config.yaml
train_examples: 101725
color_jitter: 0.1
encoder_norm: "layernorm"
encoder_fused_qkv: false
encoder_layer_scale_init: 1.0
encoder_parallel_block: false
encoder_inner_norm: false
optimizer: "adamw"
learning_rate: 0.0021
max_steps: 8300
epochs: 31.3
final_lr_fraction: 0.01
weight_decay: 0.2
Rows from block 7 of the encoder, named by matrix and row number. Rows with one number belong to one attention dimension. Each number is 128 + 24 x the weight over its row's rms, rounded and kept within 0 to 255. All counts start at 0. Numbers have three digits each. After the name is the row's rms in percent of the matrix's.
# v: attention value (encoder.blocks.7.attn.v.weight, 128x128), inputs 0-127
# proj: attention output (encoder.blocks.7.attn.proj.weight, 128x128, transposed), outputs 0-127
v.12 118:125102115118123100164087129137115129136126092133085148104113137131086139094100147147111130110145106177149071133119134138139132146124147140138157126122125122131108150113120124091149103119131097134112096090133067152097118150132165128113153100150151116124153076148098082136097123128117125126152114181106110123117111082166110162135130084110139159116180097131187140127125128104122116181128
proj.12 134:119095103164128154091160138111100144145164177149133155127147123129124111121132117165139095154093094122147149171166122106157107142137107125132155160109102155142113111114093162160136157146127154124137140095138132131113111149118089117154069148131103121122096133103130146106118103147126123164112112142171143176087151144157132133102111154115127097116126122143098122101124046081142162125144
v.13 120:107119160167091158114119099078104133111098133138125166098125135126093110105143123181104159088118149136148142135182135113147109171155184142135114131120101135125117150088148144128129131154122116130191120104142163136116135098143139094096177084153110133094123149139130103123177109103134118104101146130167133135113132125082158131119147122109138117077121136137069135114141131104126136118145
proj.13 153:138141131125177129150160130111101115128135118126118105124121149127144112131145126111139091150137136113124108070101109125107133115089130116102166048140140101138151156147116099138128136126131130125133138139138121119126127140124130154155100163122138149144156134118129152132116157128108138122120121129096130112132134137150130110131161139110139105138113140104126131157109255109113102155125
v.14 115:095090131129126139132161114136180121113150135140115101165142118136119094163076144110160157108156124095115152126101147162079111114154104156163124120109134136134122153192104124141143091083151164136121104083108114124100113111119115130133162181126107132123165091091133160132152141115091090161122089113158148133144112098164109148149103139124123122150086134112142145125111125149144101113102
proj.14 118:142187141122095113134106123121103113127139138119127125111092157091155118132168173139114124124114098151121124167125108152142118128148163139076102163139116148151126126117142147095131161141116124114113145160125119127145126106101139150122106142145145145124146141175134108109114142175145161121135143126101144087118145151137132113130149103104135149113176171149102115115120004143121162097145
v.15 067:097138066166145135137100148158151120117172144127182134121117144122119123182129120134124107124105114145173130129155152110151156123172135129142115147123130183127080105127138163107129119121134156138138146147099174109142152103135141083105119118146082120141116098145089122121124178122151100127082130092150170132119118165084125141141071137112128126136172124137074137107128108131151122128132
proj.15 080:147136192116147151140107112143077146126113145126060098132146132121135127112130120085132120121133116137120125075104086128106091107119119142127151089116134111146171130145113152152134101113121100098103101102177091119151135163160166130120151148122182134101158144114127104147153148122122139111141106143118096081147156151150099120115152125117139151133078155141146141104131185111089143148108
v.16 092:112122107071114124167121130139085127145155110124125118141179128145099149121094140151112128124115124132178107133092128158161176115120136145168150122109127132119111142116067115120141156131130169127122115128117065172147130119133135101124094142140116119136149091127089134116106130123128107141159089145120110151095090118164176182142111078126119155093152151111176138142142112154107136169134
proj.16 083:125147123131162120132145125094129148099133142132135162102084140111175084133165118156128124110187130127089121185163133116105111154125127130106123179112121138135083132136177128145132119117118112145130109107172119081147084142124108122111111128099160124098103143127138146146149139116130152116091145123097164138107181138130075104116120164138155099154143092129096129128108058107152137125133
v.17 055:164162179056131115148148101140132100134117151152094140125106129114137111107137101123103142137095168131127121119145121114154090141153079128157118144153137089168158155148165109140122144099119162128163121150088089099123121090119111149135168113104116159132140136134169097154154138156127171176165127141111135163118119123111130130128121095110149107147127147079108130117137100103091110157102
proj.17 062:092082129158152146109090183111161163139165092147178120138124133124090122128096122138110143134151146129129165105074136101146154141118123125130146088148083117136143129125119161181130167117122112162115150161134167170144156163140137091112143143126098119140099161123159165097114109087135109104135088117175109105145098102132136126130146136126095140130111128139140111108153149167147108131131
v.18 085:157104112116113118147104125155164138147155130124068111128100128125163140105106100128160106103157114122130108124060115179124130115108113137111155128156137144146115159158150158142140089076154164139090119076133115155070118123071139126120139109111100126131085150128155083105122104137139097102134152121092122098123141120138110143155095135141124119132168133090149111144111119119174113107133
proj.18 095:126143133149114125119144098106085148133137162136158151126120160114117120141147170136099139132044100125135133160162110122153113126116126127136079143095105104139129087135104156155130160154139097135171130134125110098159136141118122116130086147132168117117134114115075123129114103187124125159137121156147123135113094129152140110120075160114123112140133134163151128107147039129116169148120
v.19 051:113136116144139138198120165136097113111153128128160168102147140148100115093113114130122087140144107123063153118139139135136138104091152108111143121118132132141129137097130159124127165187109127099117111098108138118142112108127145181120135105109105094131141136110094144167135161132141149171115114142100119071138141094159121106147155137116135101103104149151146135180132119133112191165093
proj.19 052:131115078097130090118131125149110116123143062094119120157158125146114099149117129104146150153166165129119132127085134105099130145140133110131133109142148191130116069136124105137128090142138150132113127128136171115089118138155105097142097125153097148167131123112150184136147106123129151112132122138160132143134143169102176154126149118147124119122191091083117138116107131181109130114166
v.20 100:158135153152113174097138109092135121125071185128151123110108115103126125132159123112141141173117121128117176137186142141154133139145170134121089135135098108129097126109170108131119154175112159114183162117145163144151114105094123148117137137141120156140125165131129111142162090135116146099121145146170145138110122152103159121096156155111110107111123153170106131099151114132147141070115
proj.20 119:134144127099133117155119143150161111142118057133134118134150138138155116111140127118122145082170184114106123089081117134076145103106106109136136093120112161105152143158111102091132116076129134141094111113146106128151144110136133114131141123130167124109141114167138131132134146098110134142121120098111121117158131128080132110139140129139129159127102115109154135155116251142133124118138
v.21 099:107164056152127133158119175162136094165165137108138119129139119150106106159084132116180080157115051141128111128061132160145151112129115116127155135136167158135152119153106148097138120092141166128097143117103162143095101145093114112138133100127144149161140138135159136121117136141145118111142115090128144077093119110143115131143146131127126105141146097119132119129102124125142102122110
proj.21 113:141110167109131096121126104114146161130088129148122119130130180119159129095172149122100113104122159128114161195143110117109108148125152128136109170111128110131145143115158146167124131136133120112125114138122113097133168155135130136119080150142166103102121131130094104120145119143132137145125140145131084133174131151123123128112096137101129140108151137146141142118137000120107158158126
v.22 081:148138171099145094102140133145178136156103130130131147116111127134146182102137145117135137156128125155131089127121123116114123126071156090066142120139142115102137136116105153117114112158142064097101115121135103167118164143109170159109093156154155116127136136115144153130088114099104154092143143149076123109135155151102148094107129088139120114123179108126161129117127125107183140134141
proj.22 073:139128091171110150108131123126109119101162125108148150136146143143098128161100084149147150140096089120156133101131136103152140119178074154187115138150127184104128106147116117139115114113135147142122139089123157131097085151181101120146153100089117150150094150134112118154123122128140051128107161121153175180095106112130149165141109117129121125138119120118123119126109123121094117121117
v.23 091:126131152181137102155100117123119150091109149176110121153057117113148115166120148136098110099168166146127129145166122106119082132085145157148105147098114128118060138131171133133133102143118109133139109134114140142149171131092144152113148113147111109097109132124096136122150119165143154128126193161113158117179132131104130120131111117112138159090154119144117150117155123135151118163109
proj.23 106:128120115106129181117155109142116124127154106077110165112149081143085141153106107129142158159111077133147087071108135141122122117168140130122159103151126104130149079159096095096120127139139113160133131138153105119134126113165138118131128124132086148152117124103145152126101105094099116120126094121147120140087123126137132169125117116142126117142076141117123109126118216092128113094164
v.24 067:163124128116121129119100114134107168107123100143176136115149142126162130102164129122083125110086211123154136119156118140167126137150140113120087139097120112125113138080141117087108136158101103127151125177118144115138167112151097104093122112115090149120111132121098095129124119176133167166140133161139108136140164177076156116118093102108136124106139139111138124095135129139130164151154
proj.24 083:167119147088146138157163142136125091129110113131108122121122106144099186154093106119140131145135120160131118053128152112118116107125100134130167091154108144111132120172146113160134114109137138157138125091168138144120119138128149123140186126120137112127119151138145114152151152092119097094117107111136151100114093096134116140146126121175138129150115125116149135154135233114095090125125
v.25 088:180184084076180098151159177157129126148127125103122125159144119123165135130111132121125107172087096148080116125087111134165125114073104105114150131137160124109146133124140110135142128121120118152103127168124113135156155156156128089151084125128127102118092185136130079130083141149160146142126126135116119112122121122155134137139089123146150127171137104149167138139131133147142113125116
proj.25 096:074051138170122131096099155123144166120140134121140145135143137145098148083138150113122126086149149129152155166121146117097116136115122144148146171151116123152133144111139145137123124137123115134151144104113173123080139152116110147108155131138119115133118118136127177111144091104102089137154127143161119154164119122121124145123121144102128120109126104116125116137131015121091138178114
v.26 071:110110104071136145112079114140094162109134096150179108141169155109120142155131161093082142105136179118167124120144124101109152137148113133159101136123172118103062135091121137135120142124124126093113153159117126116128156104175114117115093145112086107143125102114087127106126140135124142159099093144175132172112133167135144163155100126139135133119132139111120124099145133131153171116131
proj.26 070:133162140114154156147166123139120108089128113103089113134118092128141125115154130147145137141175105111141109122110113109136077105127112132112132099126101128168114142173109120119148133139120107121121110116120095141153153118128152138145221100109142154111138131139158087135135140119136113071141104106090137099110100102130076100139128099183168106155114133139153153114146196145133099120130
v.27 065:115137087092111133178121113105080135141126144117135126151119126087113119137121111145078143096127149142182122128130108117148176155178148114174132131142140139128114125100108168106123122141123134088166142163191117105131116115167108085122125129122136129173129105127119149081090139119131134133115108102149108165110095144141122166122124115116143151131137171096110126160141124147058145163143
proj.27 053:114128135169148081105150137128153120106163114143114121135131102172090092121154147119143126100119122132127112134160145140149128135047081072121127068115123111126117127114140126159128100165120128115119114100045128153150142071138150118119125100131140103090149152116123133111145174124145115114124135136075130108137149155138143089113128154133120099116136096130138128118121170090118105104136
v.28 097:132162115112099109190115181126095132134126124109097123153131118122128079133125121151081098100124160146164113151164112133157138163132156126178118144135150147175080164124150128109112150126126146108153134176138120113141139118135132112111142110129110142131145105147119113120154167155134180179109134129155105136111070116143126171143139099123148153084140151109094119132145124143073110156112
proj.28 089:107154120135169163119162111114133119140153136146164139125125116143109166147129123135160121167136139115119157049094139105113145106097151115124188069107147097094169115140116059160135128144133150149127141126146135134138137133115087125135140111124094097139119150098163167150134105090134120073142093126105108140130124108110125108146116127135139107152110083117152139159127176133145150154149
v.29 078:164155122073111153145172148095090124150107185106138084141124114066139130134162110111107145133092131150167164125189135141153113136187142130121108135144136128127093146119153120095113131159120189117182131145149098102163161109104135108122112113126123107127123139111131096164133101125136129124122127132167126132075115128124146161132122138119114130158118149146128124132144131156079143104116
proj.29 086:106121136149113126123105155151140149145115097175092140127110126157151113111131152153128123087188187100112125118061116147106160125072098095161134109128115146125156149128131129137140159089118127144116113141113135145154122094137097111131155156144152122105137134150149162111147166106094106142155110136101117127155134142122140058094155146131124161098105104122148142167135184119153140117148
v.30 059:152132130122134118147083111117129121130130124158094156115082137105176146088123098170117148124142124140166139138158130144155121158108176110120135109154124133097134105086144160129129113174128089131167128120171142121095134116125136115079099097124142176150111125138146116118097094113168138088100115110048109112125133149129133114103114096111132096144130158107129122117144142088152149168171
proj.30 058:137116168144111087121154100113098110157117143117137189098149103145105149189145137121163133149070116131149126181169090134145129100115107091107107103127118114125111105148107110150128140117146134129122098106100119132168104137168190128106098139114123104116111143126133126139117142130117083149129146156141128170113127125120134136128160172112130110155145110157125136104160192138082098112107
v.31 070:098140111115151109114162128143198110132139165132148100165147117179112106148100134109162117163174105122126132110077101156092117115124113149142152144140119098150167102174099109135142149109141152126124133131109129133102074142092104158142177149127149193146145123090149173131100130118110100143127149099095137107126086132141106123134137119139124127110114122086121136118124116141087095133107
proj.31 069:089130153168103154116109127113114134128146093129147132092102140121149115114125113137099167117125130117146107225146160133141142131146141138098107145137155116119097139103136135108146121167115109133124133152122124138128132109145140118124096099119102107149108130137119100135129137142142160099111149139122153143162154135108139150127110147096115116130137147175091136109147004137136181150153
v.32 067:162141193107126134155114117114098065146123161115065099125109141099163137102129113140146191123108154145163131128125128122168102129138099125104114138140153104111155106116133124086133124140110171133160120170100085112128158104124163107126105111138140132150143132124166090151123112138112140114137084107122106168125143093147128135123140106129146117186139129115108123135096121110102139185161
proj.32 066:094106110151135106089109151145159206156123108178151162126143134117136141129117099137092136134135134105145155182128100141136157146107125120154112120120091104138142128078134164196122171130121091118116131135162150150150099179114139106113109151112134086094106137121101130119152134100112073132160123170144109098137122144129138100101154148135092131111129097116118121126139157129113135114104
v.33 095:104111189170132117105123099075142111112089118159129156075080148123124116106155104145134210127141148145130136125173143095115079139159145123103117117120115100115129106119122132123124121156114079109165139094149121090142129143134162168119155104128137136104158103116135108143114098098084137109141131151134130132142146096096144101112183148117128135135107139162109129112128130096146147152135
proj.33 092:131132092119087139128129179149117124159131146107112084126138087124134122157087110117165096117124120136146101132118126148151161115136100117122114079130137143122135141123114139127131111138124155118101144118123146179128091114141096104144119107124101129127105122169139138121117133124115115181135147139158130136085133126149149144139143117153118115128101106109119118123123255144137126084142
v.34 102:148129171159101152089111104107102129123100132158131185068124144126088130062155113144105150106119162138116147136174145103115109141160193124111124121127105129128128137087141163141118137155110087102163136108135155135141148092130132133105170128137128145120150146158123126139146140120133128109111139164151130127110141125059150108112167132123137118095126152143097133113138125083176143104159
proj.34 111:139158129092143140153144146133133115141126102134112100157145125121135127162106108116128124138126116117127149052099132131151146107113114128136136051138121141112155115148142100126121104097141112142116119116145135123124102118151140128128136139113112125145123132109137114143131116090125118126128126108146134127102091117116128129144146109135131127127103117128140123143114255154124094119114
v.35 085:114083108149086134130120064133168123130131114169124141101113136137131150094105097153135104107146142141127096129125136103112156097153141192130130131095082153145116142149098129142143107106138081134114094090128135179098100154123126154117161135125144118118129083156105189114119147117106097112115156147086148129144113118088128112113116113136101158101171107128160141108136132092155088113125
proj.35 087:148153151097132116112145096125096126108122134088100145125126124120091110134135182115181128152086093109142119061155129157158097137151123108104129143127158135112122088168141136106120113140140137126105136132133098102115087119119147162145104148124128152138158131129121061137124092165132157152115083138202144110082144109149125157142130107127138121158089143153107105121124140089133158133147
v.36 106:113115099094132093153143168181161137138181081102155114154129140151159140143127138112145085106146149139162099105091119159129180103131105120143151129139158132131119117157115149091126130095145124086070123150103140137096107142120114144109091117104152110140132107137119166098108141134147128177159108121076120088147145151148101124144121090128124159135141128095170127147130133159104147149119
proj.36 122:161164148118119130134139059127116127130093163125132161131119114114100147138094121124122145173098099118107121175127150125142072118120150120133121197119137119115142058138133121183114099146140132141128114112159141120141125150121141133139130158148107123133099151117145103138159121155140117125113128142157124153100122106126121133129063126153116118139108136134134133105122016121145110111116
v.37 104:119191174126136120142156135082140126119115168142121133147107124137097088159095128152104144157131137118125162132148121121152101147119177093116113140124135111147127109137143083147124162136114133141176142167128118085156112107107117128129170160167134180132140144108139114158150137150099151148133142129172124130092096102155123122124133128124135121117144138132084136134144122156051092171080
proj.37 114:118090109168128143125093146135165107143150093133156132127130116154156152106130142105142139127176173131125160107113142131109183125144114142132151116139128125111110170125125091091130140113120150125125179140141151167120142113167118111115121069120087087158134118150166174132131120076116122109152130118091160087152167138089144157122148147100129161135111116132094128131117186139162141127162
v.38 072:120139091167131165168123090154132118106169124131102139104100137135119113085108089076144079113126128153108147116100164125158140098191087123128133129127135153127148137137139118093140108091120146164113120149107179115111122124124116132112115128127086123145145156147100071106155142152178085165102149115122141131118192119146114136149108148148131121117154113139132125129095122108110106100167
proj.38 074:153095153100096118121125112117109151131068101133102105128155125115148170101151160122121132144088144119137122100134128151130094118062142138109124106129108105128159130158129160173130164133138116120160112101154104099143127129127166124135136160159205139125131133142114122131139094119103158109167076163135077074157114140099130097122148150117153143105144155106143145140143085120115136120101
v.39 067:141173113115133125142174128130106146099123143140128102141083094093121091142146142088098108167110121140103178141180136117141051128150133084123137130124148119143120153118182112103100116133110159094156134147130147095154145107086121150134148125118110149122139141125131089166121116132119182162138132170106129096122118105122132117139144114122128100138103152173098139124122132154078108138086
proj.39 077:096120123124136123134098167126150083163102121104122141138153126172148163130084132138132117126149176143108143098064140132106186114093093131143154119122109125116148118150095084138136125097130133154100142124141108159110159117166106091108145111125113108134112127141139198094135146085114104093124120100149124121139127136107145122110143117111112182106116098092143153166113178143131134096152
v.40 106:176102126130136123145122142150148143128127144152133112116087128116157136107160156102125124187103165179132096104132143102140123076133127116102121124102145124090145125142094073091106135145117128121080121179108109130169171146088153158147121138144136110156144107167096101122120129151122151159157129149112153096142182125130132120125111119134117167117144086163191129114140125152131131152110
proj.40 130:128148100074127155144135149161143112120105122118100140131175082154112177141093102147119123148176137115114160065112156141100149131117101124159166179143138135113156120139161108162132114090140104134124121110159129138127073108159095108119163127114126125132095127122151146147129126082123116119151082125167126155106100097104127138147138099175143140126091113102137128170125147096140107114127
v.41 061:165118166172176142103110110138120160153118127093165139127127119127146161109145146117153179141112108146104127135170120086125097142100190105100108141112086102111120134109133120117128161191117100121133154144146110141175158106122165147122124122143102141122119124138114125128080131115108106099131171175118148092144126147115170098151108116141124131083172123129138146105139113141122151158166
proj.41 068:160116114142148135140139170127093079113144142152116132126117118145120143147092118135118130108126119160129101118108156101137131111132082155173135108133113132135128065160087144146136099098129118178102129101167149141111131135180123108131104125114104132146122132112121143125139138109097106147115146116144100147107144138139140137162161116180132120150110137165156129093109245106122143119158
v.42 101:147112140107148087154134104164140154124133112134102128144136137156100128107098162148123112117149149153137080125105109112128118117080146148142136127132127098129106155141103107134143115126120103077100120118124060166111145143116147140138158141139142165128134078130114129128123146134078133161166122158078118141142107091146125130137128063113134176104186133104189138142136127133098105178132
proj.42 111:127122089142121169087144140096121117115184151117160161129113101125123144136117099156121158156120086132154137144141160114149141142173112154135153147127115140121098073119127112132127150162125118169119138119132151105122082151145099106116093097121080092143103146119121143112108109134165120108103121124154165171084138146154131173136094156145126086125125095143083122105107070126157144125151
v.43 096:159133145120113135148122181124060146147121114119170163134148128112095127135160138160109141128105147115122146136161110126147177140094176117152113135129110119125110147089126120124107177167117150108160107134137085149191181086151114110110135105109101138109102128141108103137130112158117132163127113147156117120130083125138148139140099108125142132116089168133116119109157115149083172164108
proj.43 095:122144102103175147144131137118140088107137131122117142128123118140144113157105121113132128149169138144123141075085114126115117114104093119149169110140129127124089102163149104133132106117131119159111140118150156096158089148130125101133130111120134112140138130107165189130138145053116137114120158106097135127097161105126092123153157138134140129131114101112129134167135235141173130131169
v.44 058:137116167112114110154160151096132190124114129134114104162060131091136101159128161092098149084147140128120129121180122138103131163145136104151112143111156105120080145126192129157120108137120138109149133099170104109141171123094169155133129137136140122104116120097114132163130107121106161128123168169166125089131118133124109144117145138101133153084131131112131132105128140157156125138083
proj.44 063:106119109161112150145122107151141082130142165093140162134137082132127127143115115145145138160149108154129112110095128138126125141124141103159135104134120165127131128136084094066107119126154153149153149154108123143121140103155062131147143148133066094143132125144136143120105105156121123128150100094093143153101136160131161112116082128149121135161116105122112120153126204138140137075180
v.45 110:156110088128122131137089154169100149135115094097146129119121149118141124081141120149115103093103186146148085134158129111166136115128147135149109116121142120108105126070151178106110138124118113112107123174115168149118152127141146089090123095125131103144083131187115114082104131141178130160112165125128119128131118146091120147127105108128116157102188105129126107145133135132121172137149
proj.45 144:129129122114169124106161141130117131121131158150097124129153094161086174150111125116119142171115088124135130069105151116125108116081114107146169119122138115143172096147117109177130087137137092141151107104141125109136094139118117149135154154128116129129126144104114112154148128098118100097131078140147081152116107109141116115137127141158134111127055106117173136120128182107128072155102
v.46 056:109110096166116182130120120133091112125147149087173087112147118097088127120140107119111109128078134146151120107133145127107182117189129150173120103104131142120139113121074101124137160155106121175127134198123137136145099120148147120108125155140118099171153112139080153110142116124126113130086130122108159164122146146163134170107142154113106175115125117157134138122121120119136122138154
proj.46 058:133127118097151129147117120122134161148125128162070131112136111141162113092141158109138112106143149125128118116153112134079122123080171079096124137147114117147142164152142170125130089106130097110124112084107113105099127117141175130134136128114188143103133129118137104162133144116104158149128104094101091105174164109087129108137180107170160102131138144132118150132133129094124093071129
v.47 130:110139089118142113127149112136149123113158134152154136181151109179079148133088167089120118174124112123073110125108129113109153116139113123134165136108128132129145101147075097127129117114140123146093150135104121129147084135139092151169110189130120137140209120103113181138120151133127123177141082133125151141145118113155105159153135116128138123148127125144164143142132121110148103135097
proj.47 142:109086155143122129152105133131139142110144100120162100126127109104172108128154100150154127098137148145140141193140131152140146123138126144100121196154135147123072160133167143096130122146128153109109107148126125138119167101138142112101121072100108137121121118123155106110122125127142135128134183108100158096139154138116133128115150097138138152121175139120118113117106024140109153118155
v.48 108:131118180100151137088140149116137096165111130105161159104140137124117159094138115141153160176118084131100143111097128151098190101103115083113163127148133118141161095134078112145133171171126128094117140096119091151124101134126138133142104153099167142124153133119122141152083128098078115096147112132094125101121120128160134112124171160127136107163085155145140121119123127111119113119108
proj.48 112:123105082146111091143109148126142157135152109156154117140129153134144100117143129116115086097150172129121160215154111100129125137156122126114081129137133155111091183109152171134127125111121119151109134135128149122117136124134119116120101068133105118131103126147135115108128127161158140177126166129145129144147157139099146152137103118112104123103199099139096113116139072142151175113139
v.49 066:165104134153100120116140138094100122114109147095138138121113119099113123115150125138133138117140134136129164133193106118133160139142158151124107133121048100149076111096131127132117136175118133104172135129166169156171142112123154111122151107135115138108104135123121127147111076157120150078106172134146138140127094144079162127089127146124091121099124146149098128084163144134162154099120
proj.49 071:126124141132149133157121133141123104141107119141119102124148101140136148135124162117163104100123126118129109085110141144110123096139144117138151080123141158123153106171118102111121068088145117163117113124123102092131114139154127151134156123126150148113129100130118131156141146106093112156138109137117101142113155119102132103149155096146136131156119117150160127174115255109145120135163
v.50 107:138166128104126148172130151108079135148122130112141138122119148111138111103156109153098139107129143135166151151170109129173145180134181090110108131132121146140116137082179156097111173170111146113197145143146147121141141091142132096084122088117105139137097158142138117123143142144163148089114133129145094109091098154112160133144138129137139121104139155115083128126123121140097165141136
proj.50 127:159128160138145106131129107101153103126106111147133129145130126136140139157105103123112138114153147108111129084110113124088104110074100115157149069119126093127121120149114072187126126108124150136120113105127155128120139144146128116131164140125149108130140135098160154163151132080108122119122147127116133143157133111107117099113114142123120136147107096106145128130130255140121116140134
v.51 068:119172092068157132153125106105109122120118159108119105153113125133140123135120093116094118114115115156166158130161149128166125121170094115124114129134130165140093121128162156113139088133134143145128136114147161126131101144126143080107115140137104092157085131102089128132120110142146103046087153089139130176104130161086130139121101166126128131115171110130087127133109140118106134084150
proj.51 072:113089176175132103114114083140125138112131151169094127103136149106120111057168159103130129116146118101130105155100083143091104110119157136123107111130128100152181159119086171155116150122141135122125103137095119133134170141138135138108135141145162151096174117134157110127138147140111142139142138141139106118157119136156093069100138118149145137130113142119158152128143152111093139178089
v.52 066:130114106167124165121160138163117145110137121115162094169136123132118126164140146100125080097127150142152138108161118082076146109121138145159090102101109129143073128154107129130120122132130138087093117161108158145105128119126117130111146163143110078143093111139091186123150138121123102166106158123137164104173141152124109122115106158120101182120105105157098140141117138168103122100132
proj.52 065:122165156097159141152109068126124117130138137096089118115142113120110130110145139110155143161111119154090084078092152141128081135125166124121159157142124119121163097152166099103118101118139095136124132127146127084171154097140161141145168111123105163125163141149120124099145140119137148115132077124115083155139136125153117141151132068157128151107081158141143140103107163101135111114133
v.53 075:121124078128132141110144113155154141157112133109117102141127119141134151142123139130141099124142062132126129124073124159096164115108103119129145118132113170144136127151115160156158091114144123137105114058125124166090077145119151117129103150129128117121104128127129181132120123081110067054130142087112170120129118134121130127114104138122089130131158100128149138154117131103148083079121
proj.53 088:115135158169109093122113086101112144105118151128108130122119162111132082084155120137121116108121115118110103169153114125143093156163160146130113162129143148123120137107116164110116141140122122129128116147099107103120151136118124137120109144127155131128147132131094093133139128189144158165112132127129092154147137149136123125112103125103129113103163166133090121107117002121102183143132
v.54 095:133114174157136134109151129133179108152116155134108099118120102136165119183107108099203127116168122122141125117075138162096119115088090139125123140147127118130161151209127101156148120113154159128110115106124109141100126138059121138149154133127164144120124130122167137131121130123080104142132159118148152097145121120150121110123120125152118116154109105122140129119115135150072084124117
proj.54 103:119145087123088118123115102109127151150129135124161152107102166090139113068136175124101120149105112118123152165141138126163126132168167144136084173104121127130118098076126133103117175134140110115119131143130132123154127125133122123125092127133111122138095119161074116113126086178141144127105118139117111113123150142137143152136105145100119145112120154186121131121135030130155168141132
v.55 100:115147111144100161123113134087124099123151138093137125116132119128121115146150108140176107121109113096139143134149151111180142151208097119122110125145109140139151080115132134109120129116123165157175166139149177085149089144131133104128139102113138145152119133162145121102158112125173138073105139066142129149118134150119123127112151155121141107145085135133068112123108131106078137107144
proj.55 115:130128174133123085159118128137149112133054124168112106136130167115144110089155154088100124099134163134124146122135100142092141117083164091104124121125129112127151187119120138169132131113116144086100094131103114120117161115118165137131146143137182129107152130108124115131141165133114144183135112143094081088162124120095157080119136117106122129126154148109171129136145164130138115136111
v.56 097:094154089093126121129119135163143146130168119090125098129163118127145182154135116130147117128142085110154112144066117155142172140089093086128146135151153129107137086132114165136138129113141166164118137122144129134105146144127128078142049113140127104133080124108137112099107147113175107116126128082096113148119118146166148139135110125124129129156123129114136114134106121157184133132168
proj.56 104:140117133165135096113138126098097125135123148134137155123100153116139079113156102136095119094125122140121117200175103128107086140145133139137103160133111126155103176104126174139120152154121124100133121117107129105141126137144150167123110152136164123109135125138093115114130139174119145133109144145111135124125124128163100123102105151109129109117185125130096125120145020124073150122100
v.57 111:083141139139122124197125138082106111105148156139078144157118113136123088128102115154091133099146138100129156144154123135140099175170113139137122136113124164162098158139170131111128128131131142159178114110152117098126086097160124128119163131123085140113154122125121107152183131114124154157107109147165118140133106098158100149151122124108144122102100168102092126135124125122088144170092
proj.57 108:128122151156127120118131095116115130158116090103174113130112127119131116152132137118178124120135137134145132139111098141098161129097151110094131074138116086150111129159120092137126173139110163088124148168077136133131192124102141102128138120147125137166166132073189181121085114138132151123168155112104137117114126154129163131094155108111139131145171131106101111125127150153113133104160
v.58 073:143164095092106121138124134131117125111132127179091099143141126113138131137126163099142141149142105148113106132163152135153128134182106154106150145139136149111124099133192134078139104117110099140132132125148115092127114147135109160155137111144135103148157120142137107151129103150138166155150043147197124150131150087136099161126153138111146130168106120142147134188124116124117132098090
proj.58 070:086109141122117125132102135130131129143114124129105125121152121113129120113148115146115097052179178098097186168084085139116156143073142086119112122116133124150144165091117119148105152124149175091118114152134121191132126110127105102116140143144137125105124100100115109079120137122121112124165154132141111139128079120121107108082112130113113138074141134111144126121143087101146138121142
v.59 062:164074159123138144125114096125124113147103103135128152134154141114128130082162108120122169138123157105111111116163112098124127130088168144131113146130120096127098142085134140164131137189105087099154143131141149081156151127166153156106125136144089154108163096129098103144160148136139138135107131124121104179162113143095172113120154153108137118108154138120105148136140126112169125122198
proj.59 068:145150068114140130114126165156127122127185140094140101158135112130099137157084138151125140134130129120135124077110139106137142114166096154110116074124105135088141123143122124154145103153109140150127156113124155178119113128144145131146148123108143087117124134142134134124106132072161117126134115120137163135100123128141114151137131131164124082135108131111129128074102242143110118144114
v.60 046:186138155091125106127196123148169163130134151151116115143145123154118096151129146120160085121080178140077138125118116125134098120101127114112122125137134114137136119137124118169124107107120144124136141184140126143140184131087140144142203142117132136162077168123131104170146084172119160137155154112104128140157141115095125122107149128141127140120147091106125133137124128132119114103105
proj.60 050:077143129174136150126089177143149099148145129119182129142118142125117183108089153106075179159128140126146122049129146124120173141136115162176153148153104128126172159115107089118116142150138101171138137128124146138105094145126135163149141117135118093130158124102144122112103145117111114126134114114165156131136127110130144132129116109135112104104063141101138124103131115136145141132153
v.61 097:144116187183156126116109073114151139121092128146117150097087150127114147100147138132169141104157113134115129123132143107116086140105142126097119138133102113116133110090169154150128099157135073083124135075139138139098125152130147166123128109153152117113116140113136114163122087103119142078117171145125124112162187133114137076113160137120119098122144109125128125125112127079156141136162
proj.61 092:110093087141070136089137120149109137145155131118138133125144101112086126123108097134118141117088088131147113177144120114154135117193123151134114088114111164131134111144065150109129139132122130170145131139109137155126134135154129111146105109124092159133128108135111136097102126187123086169132126123166135145093119148104148153132098136140107126112107130133123133077113204141144103081114
v.62 086:120130134129097176090132055102137096136098167125092121117124143117126136090116110115139175135127136125126160132133156141130145146200111152139096120138080112156147119142156141130143130110113110155178122130137123109102103123128143120137160144140115127160162123119139102136156125122111095119120119091194148208101121129124139150108160182135123131139119127119093124143098126107109111081119
proj.62 094:124121153151137093127109205142122174136121102181123081123157131111144089104180153115116100109141142106135157130114095112139137124077142102098129077121139161142150184075112163151130127116135157122123134140104134170167121133104125140127106152135176143116139127156107089128106148143118154118139097130118095094175127136140146097112170121129130131127155143155133140124159139133135157138111
v.63 078:159170106062092130166160155101091096157129152077114102135159117098118102129124096158132144103108134128145125136142109138167135133194110137153130130142139137156123141127138129111124126110122165129142121141151112115145118123158118078130134106105140118148104135156154099138134146148134131145122098100192105177091080114124129177136116141129153140173109139093105121159108125159091132115101
proj.63 085:087108144151129109117099166141156166118129125184127141132103150157135157098166176121087107109145167114106159137112112143082144126058144081132131112133117125166154181070165146152121150118133129126133104146098142134136146099074086142140144159153128118115149130131135149115140125123116118133141106147128110097151126108149136076099140167114111118087137104138137128132158104123140142155124